{
  "arch": "unet",
  "model": "image flow-matching model",
  "dataset": "regions of photos with short descriptions (Visual Genome)",
  "train_examples": 203450,
  "image_size": 32,
  "horizontal_flip": true,
  "conditioning": "none",
  "objective": "flow_matching",
  "cond_dim": 128,
  "logit_normal_time": true,
  "norm": "groupnorm",
  "activation": "silu",
  "weight_standardization": false,
  "widths": [48, 96, 96, 96],
  "blocks_per_level": 2,
  "scale_shift_norm": true,
  "attention": true,
  "upsampling": "nearest_conv",
  "init": "trunc_normal_002",
  "residual_init": "scaled_by_depth",
  "optimizer": "muon",
  "muon_scale": "match_rms_adamw",
  "lr": 0.0038,
  "momentum": 0.95,
  "nesterov": true,
  "orthogonalizer": "newton_schulz_5",
  "adamw_lr_other_params": 0.0012,
  "grad_clip": 1.0,
  "ema_decay": 0.995,
  "steps": 22600,
  "batch_size": 256,
  "epochs": 28.4,
  "lr_schedule": "cosine",
  "final_lr_fraction": 0.05,
  "warmup_steps": 1130,
  "weight_decay": 0.06,
  "adamw_weight_decay_other_params": 0.05
}
Rows from block 9, named by matrix and row number. Each number is 128 + 24 x the weight over its row's rms, rounded and kept within 0 to 255. All counts start at 0. Numbers have three digits each. After the name is the row's rms in percent of the matrix's.
# emb: conditioning projection (model.mid.2.emb.weight, 192x128), inputs 0-127
emb.0 018:129126162158139100111121177106116101124135145096121138130075112133146117127148134165095125129123153132104103133115178115124136141110137110119161146147120139127105164146103096099067123127093135117136156122173176127174139135139133147160129118165066102094086087104126106103092127138154130130140097135132203109164118108115104123103168143122140121123100149103156123108108146149152120129148
emb.1 015:130098103172128124124152159151145131124131124150129143097129167166129139146137123138149044129131184179131114142150148152116098096168144121104095167193156074107140124132137115096075112148129132137150152146142112087147148130140145123129127146163112121158125111158134121109103114156116131098137117159117138145152124095068120123106131136111148118154116130104131116145151106127179124098148
emb.2 026:094138094161157092123089166120125113128127129109145097110136131116165162122130135148077186144109185144103121145114166130096138145111128110137108125125131168122101149115181132099098106143103149113153124130143121129165142114109153141129120166138115114081103109120082143129112107159128097100113110119126159115154122139142071060114144154109152131131115139127119161136138163179110131154157
emb.3 007:107146104150127101138119127149110110130147123109121133043065143157118134127140134125169099125116134137097106117122140110111113148145132117129124090111147149117142169119074117113093129146122136158175148175165165197136112138130154153139127149122119119118120122140115137118081111141139162090115112172121142132162134136158104120097113086158185103102106143141119149154094140142157110139130
emb.4 012:153142158134147107158086117093164143111127137162125133134089131150122172140137117143131107105125122135149102173148153176133157106112127148134162119166119147127128174139130117139077132130110151131118175149141111134179108109154145164145130144149136101115103097106111140131132142131141181209163093116199152138129118147161150120136135115103141094138092161126138139103154146107134127139120
emb.5 394:145135154161135102170153150139132125119125124139149126152142150162137130128153163156077144159107150150125075154147160138129148142163160092113149135138161135129102129150140119163138127132099138147141152165138164074152133133125135163141127159133129073102072073123099150111117110126153151138122077135135152149130118150164072118111135144107147126132067144122158165124136139151162129141142
emb.6 144:151142166169141092123142159140127147125132122122114120164106151145137139160146150121071208156135140140136109147164151110113112136154142114169142127178122136116086132134135139125083095130105143158150121147149159172117150096123147135128129153140103109087109106149063133147119103140156124098123110146127162130142122089167045115120129129140135146147126141150140144147116142142167128135128
emb.7 278:109119061152136117167092155138117152136132113106147114142108140151140159175151171124099158129131149162117102153101166106108112145177154108129135129177150151113105138148116085122114104141090112154141153142175176156139142064134130148142167152146111105115098097126108140126119107145158140114113098147106154151140134080163121122095145172119131136118116139125171118135122141119162129124136
emb.8 017:109138055148133114164109131123099118152126145076137132055112144135118170132149167122127078134133138090134113103144144152093115143114148122116158113116107153136136140135146114155103141136105132115121149129096153219129119102121122112136115162110079115180124123132142105110137103102132164124139125103115166131139134121128161103100116104159181105089129106140119088138115129133103136127138
emb.10 008:113160073156149113127144126126121107117125159106143118076110120137126173136139112121144081132133082125098131100144124123108073122127109154122139144117162129129103123158166088163105152153140123118111117167168130136182111126104115100138123127103143132119139129131120136112118111118205113169126140128112112095150140111110088109141116148155111096098146119115118107162073104164133117066163
emb.11 076:105122004134145113145137163123120126137135125121122137038115122115138129134146140139135123131144134126123114143118150142142105131134146110160162113142129154140115125142136113130122129122116138132128155131138147255154106126116117133137120127126119126121114117145118138111126115146139155125126117142103138125153127157127127132110144111169147108113127136135124144141081147133165139127122
emb.12 013:082144140115149105190137094118109126133121143125128116119125110095107152122122135137164115158104184132141117123164175097123102093148153111137154126153164131122126135149122125107119100141114121166136165184130162134138119147106103155133137134113094110088112111113128113097071139110127157123142110110108148112137093129162064101133158089127174085142078149139133105129128127137164108096150
emb.13 006:105119096153131080130107128120125124128117126126119113163106146117110184138160126174178108151112089144104089124117156097130149111164172107135105085177133153134109142142146118135114139132110138178158130169179153178166135117147134125133152138119116090150090092105125148135121103167154167102143078148145118135083113149139143109119161130137143146127093149141153129128124132159117155119144
emb.14 027:129143098133127120162126105117104124139161157133135144083075152123116148095141162119090000130120136111100120128115153113119135144116153111066133113169142099128148148138080094121110131148116130126122153111113139145163112121090128122118111133150101111113119117130139132087113109120166130119143111159109123106128123148148099095075144100130163095104105136128147144117117113116133136147120
emb.15 094:142127089129137107123184166140094121148129145143153125103121126125104184101157144175115130149105123091125109162138168144182151092121111107121162094167148168128118141137115156140149162136138170138146155131115161162135099149124135162104148152137106116081110113100129117129155126133169170118159113139151171130151131146170075121108130151129149108132112161129158138136106157118155116159125
emb.16 419:143137133154133106159143143139147122116132127128148127133145146159132153132144172161123143171113157129129072158147149147143149148170155076121144134155160146128095128158167118160148112134117140156162148170134160093150133128137139164141123175141126073109070068126107150111130113122158142161122069163127161145137119126158099130135140157103159117139081150123157150133144151142153136125128
emb.17 022:132109121131153104117126111135142106112126174158150111120148163142156124105111168090072114173108113106140135128127124125104151126129151121094150178154150117108089118151158113140141090149139092181139106184092116074107111085099107106112106196159115138100132125119107130125108108070122076154129141127114134126127112084139119120142130140131165110119143153102154132149140153126131132131132
emb.18 012:102142172127136093119147139116177128144098165130119186152157153149117188146118142143094133150158133118100097120152151123082174130116120118122181151156134142127132096146135113173112111123133145165144162163118168164171129107115107142123103158119080133106118108114133127115134114098115128212135112145140144115105115093124117116142143130130140111137079122147124113086132147139121151139147
emb.19 185:159121061143137123187087138136142116118117131130157130080157141131119142106160176184140107145132146128091097153137107101141162124079113119097136115126140140124135119143179123164133126108142158140154146160122174113165116087122141159120138175139104087147101101130096117100147118116138148152117098154147117137129127092146147145133121154118151110134117165136167146117159134181156124142146
emb.20 101:142138064177137110136093172145100156136126123109130137100154127134115127169144149123136150149149133154128090162115155125109119140155157133161105134155131138135105140145151127126113102125096142139129149139225164194149139094123126150127126137148121093118090099143117117122105110158161155104125091136126184146153133081138119123153162105171153134124110157133156139136117151145140135121131
emb.21 007:119178150113140133151119118133143128128155107127112107121127129078111162147145141134095107134132166101090134149116116125141117171107128140128144130156126162135145115161141133144153161162139158126141121202111150119171104114087128170099158085111171122156115137116148182119122105120154128095138141146090118131141147145107096167141160109116217151133145118120120112157123148156150119155113
emb.23 006:107126109132151132145117109123141136162158141160148155115102132094109124133143116162139131133096122121138124132160146088147190115108100137131151121145149179128111116132134142141182138120140138123068139177058150106147094143129122107149100186112139126109139104068142151100127121127167110174151140135103106130114096128124117135131166087122170094116124083108143120124114146138150136087105
emb.27 005:099141076116135133148105139156086123119100103112117136081061107138131143134135108174109037179106119167164116113137132148102119136140177106091115121141170148135134141118109112124112127126114123144138139144088130087100131138123118129139126152148090102137103096125109122104086128162139147081149106173087113148103138116142142137098131121093100119121115146129126134138129131161146137156143
emb.28 240:143135132155141092154138120131105124123114119161164124121134131130119147101155185159116102140114169131150069154135144132142145150136157091130151127135164145126114130137139115168114116123083141133147132182140178128142130093128117158143118134122152072116071070131087136096135096136164158145124068169140133125134137128140109102104122166121130126132084176122134159127148153147161134150141
emb.29 027:120119107157134109161138140136116126094127100154115150086109132154116140105153190152134064157082120127117095135158151095094156131120183114105174135152166084122144109131099130125102135087099112178122152148138136124125093133146091178101122137140149098118091087131137110131107135132144142157159092153114114145153151134149117136130133126131138118132099147139186175116140108124119112113119
emb.30 012:140152127130129122143129136138150134133135103160159111122128153194115154159159130138148118190106183145140103126123155140171142111172151130097081136131141102114140138132126102107099158125127143148157127156166117059107117073159126160144100124159130100120106089116120148125140116131184146170137099139160130175141119117156160125139156140126130136151112128106130166112124125164161129102144
emb.32 093:127126060116124119160098098105095116120127134123130134078092138168116156108127119135107000176086140115123122135143120094096134143166140103080108111115156129134120131139083111149080145122114100145125124104104144057106117150130140139119128162141120117140122123130122141112106118141136129112127118143103125156130135111129088142099127123107111105141128151128146142133138105120130116118131
emb.33 201:131125069115110098175140130122130105132130129118159154110140170159168131142151152172097129159114128144137125156131142114112159114177132103105128118156161131127076126167136127130107111109135140159139165145120151122160120078122097153120133169161097119102119117114084159122142108132140138105097119128118180199145132121147082129165126160103169110124134141110149167100113129129149144112154
emb.34 007:139124104136124136126150095123135097140118166134165149077087154143129159091151145124106089130098148084153116139176141069100124135121145134124152108181113150117115125105128155149123101152128148135132126186077177114136121122133097104156143107099129143100100120149129163138133128083123115146133123130150078162119155116116075116144137136098129119148142135082129111108185160135131142147129
emb.36 441:142141103147135098161152144136147122125127132144156129112159146162137142132141160164119144161111158133131077153162158150137144137161155088114151131152160149126097133157166142152157123126107140151147146169137168120143129139155135158135128157146140077100076075115101153109146109123166149170119077149141153157135122152161080125142145160103145114142080156116151152127145152151165137136133
emb.38 221:115134089152126131150118147128136133113124122154146136096129144160150140109143154169076020154073113116141098161165142138136149160143140136074100169147167119125125117153150113146121110126125123164125152150142135097145135106139122175116141152148120099110096103122143142113098145109153130172125106159108105146113144106128115118121119143086126078135089147132126161108134112133160119129124
emb.39 049:119110152135134099146177129134137124164164106159131155134157128140128122119102173127116141134089171102102112138160140182116190127132097134128082098171142153122120116103129112132112105127116136138127135156119203134120092122128159108115154152138139127123120114101119172129110125120136095154151122106146135090170104188128084104097116095126134111161082122096106141110149166149114127137125
emb.40 171:129121123163138120157110106117172103116117135146152126100156155149130136131153148150131142173133164137118091157121104103119155161138107115118134114143155120115099118157160138147159137153108163147158159156126172089168141094170142143131139178138152094091092089110125121106134123143185136169131091142196140168135130138152095142172154139116137129139102105131144133127155172147150132139144
emb.41 017:089152080126118124187118133164070121122124113106156125071101132176145171137145177158104131186098123131127105132141129081112112146131170090123170105161154118156124127149099106173139146124110113130121151143116103146115105163126103183128133159133141123134110108146104118106129134128146149082114109125126093165134144124150125133114145128113182131127103148141137163131112128120139101149135
emb.42 242:141142121154133088145130142139141111097119137125165101104106156147134132139134138126112113110100166154157107182131158130088131129149154117129164150167175145134093118157132100160112112121134133128136164188144184083136131071127090143127117144149115100086101103130118152103124112134148160150136100141104148149132115140125086081120150144118127113158101171145165176148117125122166161123117
emb.43 031:135136084170134105154106154140135150137130115113155133102131146120125141183124141126151214162145115131109094161119161123136126115142135091168132137141183152135126141144128107123114094107097145153152145176187175147135130117106110179141130152134090080133087095140124124114113118151154137123133094153100141118162126103146183116128144131136154147149120137112162154130118143129148103134116
emb.45 017:120163152150142099125119104116161112128153116147144176116137133174129156129156117147142129151149150124115077132133168092104127144100100107119141106153163121094148117128100108139138131126100137129131177193138134176136099094138144182157119154150156104142088090128125162115144103131186121179153096177124161110121133123124138109115111104160162116127088111127115144114129129157111156130112
emb.46 025:111140097124104132152151116111092133138130163168179151107113155133110139136189152116097117179105195096116090135158114146097128132138133084106115118156132139124133125119085122163109126130128147140138181134121149127111122110123151154174138159088112101143075086116104154106140099114123140114146094152111124131159106140156144081122107129114155107156098162118149163144148127136106117113114
emb.49 116:142142109173141095158151152137100136122110123133150143121129115123142177174143180179125152174128159178123100131152125127116130143166133097140122118151127151131124146163131117157086122125098139151174147129175132149110139119137126175137145153127133092142094101120125121133068097153159158116127096164138140164138133097142069094102130150139115138142103140124138186126102124146151122122146
emb.50 011:150131154158131121151108158116174118138154130128135134140123136138137129150141198181122184127144141163119097140144161092122156130155122129149136119141154145145153134158165093136103136125099153162121154159175150184160159098125143157151181149103094099112100107138113134130125099155132146149122103148131157144119115145151108129128124171126160109132087151109116166142144148097118153169152
emb.51 022:132158166140140098166156136136129121123147135158174105141123153169134140157132155178113202146140147158127105144150158125124134163154144104146138117148143138142145128161148137135136145114104151182154133135150171179148125131127137131140121163125109088135101099132126153149123085113193170115126097154161177160134124094153066126124127129112164152142113136139150131124142128146121141125150
emb.54 005:146157165151126097150112133150117114155154110103158110127166114142144124183154130140145084145051136147112110095116121121110124120137132145092112116125102154148113112119132122098124102119106133180128113149137125061098110120107117127187112161098130116138089109081142146102101067131101152151129108143167130149134149112161155111092155140130095105155125108146156148146143123137144120111109
emb.56 009:125109114151144107202120155137140137130129113127169133091130155147142142156138174174158143132171146149120106145146162056129138147167118122136147117161113161149133123113099113130122106142099123166107158146148153211153120092132087127159145150142117117155100118145124132131138101135126157127130120112147169118116139103177133071137151132168155121107143105123137149128104144127129131113145
emb.57 072:135149063134143103172100161126130148123163122113160113072102140119134135158119152176151133166136121140122093167141159162135139143157132112115139127166162140138117153118124100114137123109128148142145142128157191168135104098088123092123144142150106095116100098144120120116122103122159162131117097196119125075151143102160127134154136108130144131146132164107153145159111161135122113161129
emb.58 011:148106161149159092126150116134160132145140138137140134143138159160136125109143140149105153152126100194123104145160156103126144136176099133138122145169162127134094124153140136152120123109097123147110133186138183122175144099141139143138151175132110123097128120126115137134128106117160144132143127162138152175124142079120061143170137138124100133165119156123137171137086163129162147107158
emb.59 119:173146141155129124147158118143134092120114147149104140128118147166114141086141150098128109175100162104122114117154146184149154104116108116103135126138122139125132134144172140137126147142135128164138120169096113081123106162138135106130114155138194113128112117124110154110171122083150136197144112147129118151132108171175129172124104121107182084161087112134151130148139126154121126131123
emb.60 017:134147101186152121123128147118126127136142131123151111124158132159157137117123175163093198136132160140102084153161128084123125146130148101125138132139138173123119141146150126150126125120116161158155135142163186128141156098151128125143148149133142094108086092132131148126110092141185152134128086152165159102130145120143117100131135122125142117137093150133157171131083114153186150111155
emb.62 009:122149191133149103148155136150114119122135117145157094148138133173129151165137147150136235144151131147152110131180160138088141159137149117150161133174161139145102142139163151159142131111093162160131159123118145147145139133132115167160143171129135111110110099112118172139117082121153150098121109152114144153148142146141128116127135124130178134121120142129173138120125125133138110149142
emb.63 006:107105102166134107130137127140115122139154140079148139085125120127124143111131125109144006117131134128118116156118150113116116162119115106115143111176135122138147143113081101118105123146113163127128156144101150179125066128116101137138125129149126117165119121140130172103088097106171159127101123097097146116144104137166122085116119103131132085135136122125150156153097138136109143115141
emb.64 070:138151072109142093186075156124105125108130116110133156096081119177139139137156146128121056146133128156148095150115159097115126149155137116127137139128147125125124115146075094129098124139107136146147149115149174108146128096114137133108117159158076093128094085143142105108124100173155138111138089164129146118134135086126106112092136140138155141112109143131138178144117135147140117119127
emb.65 009:148117065157130117139114142118129147114138118122103133142103142128151162123138168130135100182105116133117099131075142092137147130158112116117120135170175125110129146123117081103109139131114092155123150165152144063143100109168129121105139131118086111116112120122070158123110106157168182124119111142145188143150131106161118094128124159096150130162110098132107154126144135155151121144130
emb.66 015:133153169172132119156099139147128129123121108143163125168125150174131112160128156142123149138092146136129098137128151118086143132156157165113106113120149127125097117128140108158079121120107115151143152141166155036161134106140126127119122167119116086105074091112119126141085082126147109139108087139161123149111115094146174110071119145132133143135088138135154129128151126130134126114131
emb.67 027:104128113143149111140176088128121144125148134147138114095076144166124173106131111143146078175132114102112109134146136152104150132082115088100121101147147132150150145119149132136060133106137153154110152173114124149137098131120123164143104126107136117121113113120128148114083126114149132117139116173101094116145135143182119117116086128118177106139104152107188167134078114113140122107136
emb.68 090:121127085151159110198106155134137146134139128111154133086140153141135172155129164140141168126161138156129095150130126097115143151188158106138151113133133139135125141158127132140094106109131149149140140159159176199143107096104095148125140140141088097118098093142123119113129114150161134139157099131107140110152139112167112089112135116130160136101109175145120172143105132145171118129140
emb.69 021:109139105155143102173171128148096120135136133122188133133145153167124119130131142142103120133135173130102108166151123106122133155152146092144142081115143116117131137184123125126106118140117160157170134110174174180123118128130098111131132147125129106119109099153146117132059102130128164125118113130119153127145142121133055107113129178132158124110097150139157147151127096155183144107135
emb.70 456:137131146155126097167127159126128124121127131143155129136140141164133153139152163171137152161122158150131075151149158137120149147160142091126145128148156146125113136162167128166135116129100146158150153169151176120154135128141141165135126161139131074112063069126102150109127103141160142159129066159143164152139132127159105132126136151110149123138077152127155162133133149148162127135133
emb.71 009:108147122126144109152144152143134114122142119077151118114117098166151124126160144117137092171132127139101116129155168145095113121151155093140144122177204173134161135145106122105155107118133140176176136159146158153194123107131141105152128156135115112118117103165129142134094098134177144107149116145113144139136103173152158135147120129116145121117104134140124145108062139117148121156150
emb.72 015:095144000145138133139121113130113106124132129129152131043094124119120148128149159093123026146098120145114127134127178126117135123111145104117144107131167129105132136150076105132134144120123139130132126119123146153119089133118127132130135145118130127164127131124128110096141124118132154101130131139119137112122133122131128127117120108140160086147139125130120125129077137142134143144137
emb.139 017:134135073156125136134099167135129132143131134119142158092111131097138151181116128116166199114152118107106100133130168110126114113116108102176144117157175164136146136132124115126130095095098159155143133151206178124121114104112122168161122132134097089145095097123135114104133120138147137094136094134092094104152129129151165125153136109118164144150119108111156131122130157107124112130101
emb.140 005:121137176099135131155149179123151129132116122158166134165147131151113159166139173131141229163118159137115109129130125115122125146143138122167141096155170148161125138152147136112101118134148137118092132136164172172111117119095143110163120155127150104115096105151131145138123098153102148110136102128112158114151117146150066113141134120162148138147105142139170112128105152145145136156139
emb.141 012:110149181123152114133110130106160109131171108157116161153116132159122151131165151111126112142128134125101080141122158110104097170084090110142120122133160113112142135142103112147141130152102128158131155181138114138121100112119115172142104190132132115162088099122124151101153105122145140172143098164101126077113105127108168143119104074141147121126084105128114145119129091152113163129111
emb.142 015:107136118087110142157136129121085136126121156133160144149151135172101133152195140100110151185100129097136085169152109151105133135143090079119128110147153120119105142129105126150123119130119130123135133099151163133089113139108159104158084130118107102167083085111099141114128087110109174141147092140134127129156114117167108077123118125105152112147101180140145130155140116143138126118109
emb.145 028:162144153145141101137135118136123096111096117170145150114071101153103154152157165142149122124097178175141146113141120099164122123148084121130058111100137150125135132142162152121087169107126113122158146062127164132119123105134135133131126112121143123164132137101176136134095125133114168085129135133137149130136146154104060127093106141162118122109116125150116152134122138136172121109139
emb.146 014:135125166137147131141136164135168143139145117123142136152129141146154147144119196158152217139152125160113091141145149102108151150152135123141157131143175150128134131165132113126115130120107149168150160162189164182163138102127134156135163166112094106120095099146112125136130108152141164153148099138121165123138113133144098103128109158138166123139090150131130154141142134140132138153145
emb.147 015:101158194122144098144172122123137113138138133165149108155140138141132164158138159154122240131147126141128108156144149129114132165139124080163124118138145133142139126155187149159115172123114157151145109113127140190165099140121123134129115153111109102135108110136143123144123094107157166129148115112162170145133129101147082113151119140123139143128102135131140134145142137140116140110154
emb.148 006:151166186154125114139155137120135147133128123161131139154109139144120149143150147143112222157133136150111109127157151123114182147115145112142186106169138150139095133163152111139108141119132122124133136143166141181162097134119163155113167145136109097132125097108108125137152112138168183143132106106179142138160129123137097136160124104129120127097096140142146164150157136107149138147134
emb.152 012:137125135165137108177154177143154152132124116129148137136154143163144161160154161163148203124183128153102100163141160103116152143151149121172160117139129152138124131132130122116117108142101143166127129159155158230135134111132108147147150161130109104132082106126118133141138112143130166152138106123155170127124128109152101093141149131144140146125097129119155152134128112123125116136153
emb.153 043:129148091118142120161121176142151168117152115137144132110114148123130147179140159144148201151134134133104090162115150135150155143166126117157147104175154136147119148145138119098138112121116137135168124145164179197150120093102116109124127142131100086101092086146125104124138106145170163138134088170128154104135129133159108124152140115140165134152123165119141133152140148145132112151150
emb.154 009:122142134128177119087191134126160141129124128140117166115147151147143120103128135153107166149118090150099113124138164104138143157145081127141105139192163142106119124135115123136121112099096139163094123138150183145163131095145161127119159179147076130112120113132088125140109123126164163108147119146143148162115132112148081139175132138121099112149121151121138147110085149126170138117162
emb.155 042:152151162147122143162169108141102107117137160093125101131137122161109106111150109120147145098107137148136130136137152101179115144124115125090106114101109122096144173132207134068130171128139079126137113112120112147101165149128138102133130175156193114150126139111192141147135163110129125152135133133160136095146131161101130119132119112109115133119114088140126120116154088123095103112128
emb.156 009:114132082146149141099170121130124111125130135118115112108115124128140141100098147132117222116138139128090138095121157075191124115119106135123105103110133155109133139126159164130186150121148150128134105083115167151146110097107145107115138121136158131112141135118116103132131108100167111120125154108161127074135133143150117112126140100135133121122149141102114169163069135148191135098132
emb.158 012:121143200144129101127154144148146125132142125137130092139129150169137114165145157141147237134157127137132085122171141132123157153147131113157152138155173157129112136122155141167138122136103139166130134154129152175133125133117127189152126159122111100109089081133108148146131091117150141126166084148126134143139121152142108118156142122129156142129091153143157142104120135124134121150128
emb.159 006:112125100153130126128132137165133124158152141069150148080125126117111139122129131143145059106154144134124124162102168126119102144114122095119148106167117132119153149105063093117111103134126171157137166145108132176110078072103111113146112119167083102159114136112142153109139126097153153118133125094115165112172122110169113095131140127145129112145107127111164143131122121144115164136100
emb.160 029:163144109126133091180086177147115135118120105136121157111078132167141144140166162142160080145120104148150093143108125095127148128151130129120146141142127131096122121128126101093082149136119134143152130080182151086144124095135136137101113149155091084113094081144137128117149125202152154123151086145166138106104137119096122113110131131122136150119120129137146142119146099118132087114127
emb.161 008:163125076151131131136150154118161164123125102139123131152115125128139159130124141137121190174112105131135111128086128115148142124136118150158126140189178130109103143134152129096150145121132104180144146187167126102172110094161151130105138142122106139100137134126090127143178135145170172147113135135180179142164146133142140125174119143106132140162143093138117135125150149135146125149117
emb.162 007:141141158166157103176125125158157127123129099124166094139147156175129142143126157144156217148138153108093120104116161116100143103150141135140130117100165130116118128162164092112075143128134105156149170125152159126155111118126153101127108175123094120146102107105144123149107086109187103127114103152114159106140110135120155113090132109125133141145118140130122117121125143126165119086136
emb.163 019:101128149151143103113149092119135128116145145129176108127109130183135121102123097106113088139139115139132102160119133121125098148099118078109107105160121114129143151126118109110098132117139155109109131143112092152115118134097141127137133094127151115143115129136119112127045119108149156133149119168101097116137125128215110127112079117106097119164104157126131172123064089125125113088154
emb.164 043:144143177144160117173114162135149128125131116121166119115141158162143131152138160141182196140171136145107112150154128088112168135150158121140161114156120126118113144150166129119102094127137154165126159154168175181155114102114111161129120154144080106147106102137146139111147130164139156163178110127131140118130121097153129086128145146133163148117092142144127157126131134127158118124122
emb.165 017:113140166139153099167182138129110150148132137116174139162142145150129122139143136139136188146162158148109120174152130112121132164143115095159164094129136140134110145173150124145100121139114164147148121133170182203121131127127116116134131157110099116134115117147140113155077090145108174132120109096136136141157130150131057109129111156134149153118103132143159159140126130142144141108144
emb.166 159:112147070104146111163152140145157144154142143105130135082122131103126125172162155137134209151176124136105075149138157143132149133108153066149155096144140142137131130131140122112131132141113118118145143138171140240116117152097117138141135158123134102123112098146132126118156117128120141125147106149115116107144100153121102113144136119145165139128094136109130151128140143154134125159145
emb.167 012:133152139116139121143149155150138131125147124103150125132142113142147131149165149128166216153174138151108102145136180130127128131156149131171148115159185156132134147126125120109147093126118152155159137162168154230157116107123116129147136168124093101127104113143125140154129084157156154129148111142118158131146109156140128108156138145144137149132122157131142173128104149144140133144125
emb.168 011:101157027143130133134106134125121120123155142124140127045099121089127142159159146102170034157113108180131109148118161132113139109122150104115136114126151117102138142126091120139134143131107104121158138117170135171118083135130121104125120148150132104137110118117140138109130128147131185117140109121108127130112132136128116128125121115143153092151121126142098151149078116144123136144144
emb.169 011:111120107122126112127105154124162143120126138154144154111139122148125137124147193116169134137147100135097100161113137130090121120148105100133091121101110147124138156059135111142131119137121135142164186184162133166178106106147152122153144093115116096186119129128137149121120099123142137160121096105148130126126118160129100140091131135165146099165108158133108146130183189127113133102130
emb.170 010:169155088149155122089150161123122103117130163151165153082139122109116122126152162123139167160131183126124110126131148147126130148139104099157173105142139141155088136097157107145099142141149148122117144176135156204122102166131096127141095162118077101147088103111126119124143140131152140107111111130124098121140111129160117143106142119165099104124122164130116150121126186131163122118123
emb.171 026:094119081145128135102061107147106082114118129134128143071119095159125158113117144181152012157104135148108138114124136122132123149111119148083122140102106139115138138100151129116136113137126082119125121112081095074089122099099130128116134134111104136143143144131124109112117150117114151136140144114091155130119144138108146134158120115138097088116112115123123138139090127114139128092140
emb.172 007:120102154142142132172142151141121127139147122125156162143123157140132162169148137144159179154149153180126101177131136132106121175145129082174159104147154146116165154127100134103074159135107141129157142124174167163144134123128117141135138121150161125120112096134121157141119138166119150163129096122113149139137149168114064113100129141148130137151117153106168179148133128161143126117133
emb.173 007:103146021147132120134056152143123147120142142068129106077114169099123109158126125116155190130163139117146125173117185120122111113152123138184147119135131171122113118143129143147114119143112155153153151150140157155098132114086131134137145162096088123104127118137112131136154124155156122142136116126121124145148119091122108123154151108143120118135122128113117158147109131127128108127126
emb.175 014:115145111147141102157123156145122142134137119128156127129135157117132146156170153139163232136165147140129086160130152126120135148152137117185147111145148162135106122159175121144083118132111145121163158142157169217133126107095131155134126151142111100114095097142138138129134099156153134112144098141135138136142111103142105107163145130156122139114104133142149146153109119132162125124120
emb.176 006:111136224121153128158108136134108129140108116127125121164120155151117153163146149142189172143158144170129096164117142154097127160142144131165152135125143149139119130117160111168096129114112142143143132127177168190121124115124122153127154155132135089125096105130171154131109112156147145149131102143114139151136134119132099117114133143173105146099078108141158147095139099134133146137103
emb.177 010:140143117163142116131092167128120147153132136128168129106125151140141125157146137160144148154157121131145100169121128143132120165155130089161143127139133136116152145155136106111086155130096146187178179150171157225126117112110090145121116155126128089127091089132136129120098093149125147156135088135119131104142132151144119128109138154159141125130123134136185162150118109161132123132144
emb.178 074:124112159139141113118161121144155127144124136113136142161196119099153155133153116126116161163184134134136086109120129127160157157110173094153171114161115134115111135143183129124156113128111133156140144148160155230098135131138129097141127131142145101142092100136104135122167120130137165141110095128101161123136126137124100113138141146169152141134085131143152133115153147134153156150110
emb.179 054:132130127104151137128087081096132101134147120113134132144140135147104108109125100138148150111114128083118153090161093161152124096150070163114130134145113111132130097096214139114101113132144118139108119113092113066120113121139148118105093090118119126120149143140127159117174161099101097157136140134157093134131103103114128168125128135120111095124149105112090120119133107129059146098134
emb.180 013:124152060101124146135133124095097107102126144090150137062137136119124157118114087143123002159111085069154116117110126163102099138122121103102110117110144098145120114122139146124089118137119145117131105125140114104099118130122121137103127111117115108147120126132139134101079130112111122132132099105155081147128103121154164113143144127101124097112108102117118127140111115137117127109118
emb.181 023:129146130164145106148108148128123158128133121118136134134091146112151115161141172127198195172142128132120098154156137155122131173123137096185158113132147143122134133140139110142110123121110160159155138163189183181106133129110123128122141176103145107135109097118122125139121105149133152140131114134104130098136123137176053135118131138143126144118101163141174138128139115133133121163117
emb.182 030:113148038118127111171111149145111129111121137104173115052133146084143140166122101144124138114125090096162110164124121150143123121151129125139111112143131105134094119153178170145146094152169143137148101118123123188100127137117110120151131157112143095136108108141148155124149151134130138141151124130090085138169130109120133120194157109138130110106129133111141155127095139110111124127141
emb.183 018:120159135155123121183123164165132133128137122121133127107117130141127161145146156139178157138192151148122092165111124136107163164142159113143158110148165143121135137143143104122089130120118144147161150159151125221162099140127106146129113141136131088168089091139145126120134119152148176150127094126120153133144115149130136094114137165157123116126091156130158162140121113157167122148134
emb.184 036:120159175173114116145123150131108140129129130090139109133096147155142114142154154155175146161150144117112100169154128151126154176128133107171143104114114118137124136143119097149143122137095149165143168131117170222142111147103116133121129133121120095154095100156148126117135097130163160118144091151104146104145131154158077133098107123132141130139081142128146179108109148133142127147135
emb.185 179:170120205152127132109154127122171141132127106132109115217142116137114121140141117153102239123145138118127107137150122136132126109139129129115159145119144116128103132125171155167140113135138107145142122128137123066130134148142122143146139131122090104113127115093108126122157142107160123205104118125147131159112114130132091148152140147105130140145118116136135133110170145126133139127091
emb.186 017:124135165131166110158150173103132120119134126140132144146169155114149088137145134107147191073147133135092114148154116132143124114118119120152145101111124159131136122144136118096095105116144092125135099188117211197130115129116147121132105136137166108169121116105123118127129094119133127129136109154118142068124112134130066112101127134142167119177119117132107147121147146107135140148106
emb.187 005:136150145156151104139135160111106135114123128132150110141129130104132165175154135145146205162146130148104096144129143148124127160130183122172179115167143150121129116150141115150115136122099157154135152118163163236133124130122119133146145154149113119126076106137135143134140099143160160123166104140111143133147116137150084132129138119136142156130085153147102132149128139136169139133119
emb.189 084:148125143105132091126162125096131111151119113153130115132138122146108108131145111124073142103133140147117138128133136157150130147140104070095151109106106078113107132157113151105124141104150141109101121144073136129157112124138128124125140119108116136118142143096103094105144104111139149159107138119159121119117130162123010109080115153116152102138117102124115152093154144136065101158109
emb.191 040:107151159144150113129137161131092126124150113151123126149109129149139133158118151139182123172168168147128099131141132178139112154145129110164148123151156108119154127156149115117136121137113148145170153129168164162108129126114155148134142167121149101148105103126151116126125105170159158160146098167088120092121127201149117090077140124140140163103086136111144171166144102120115122122124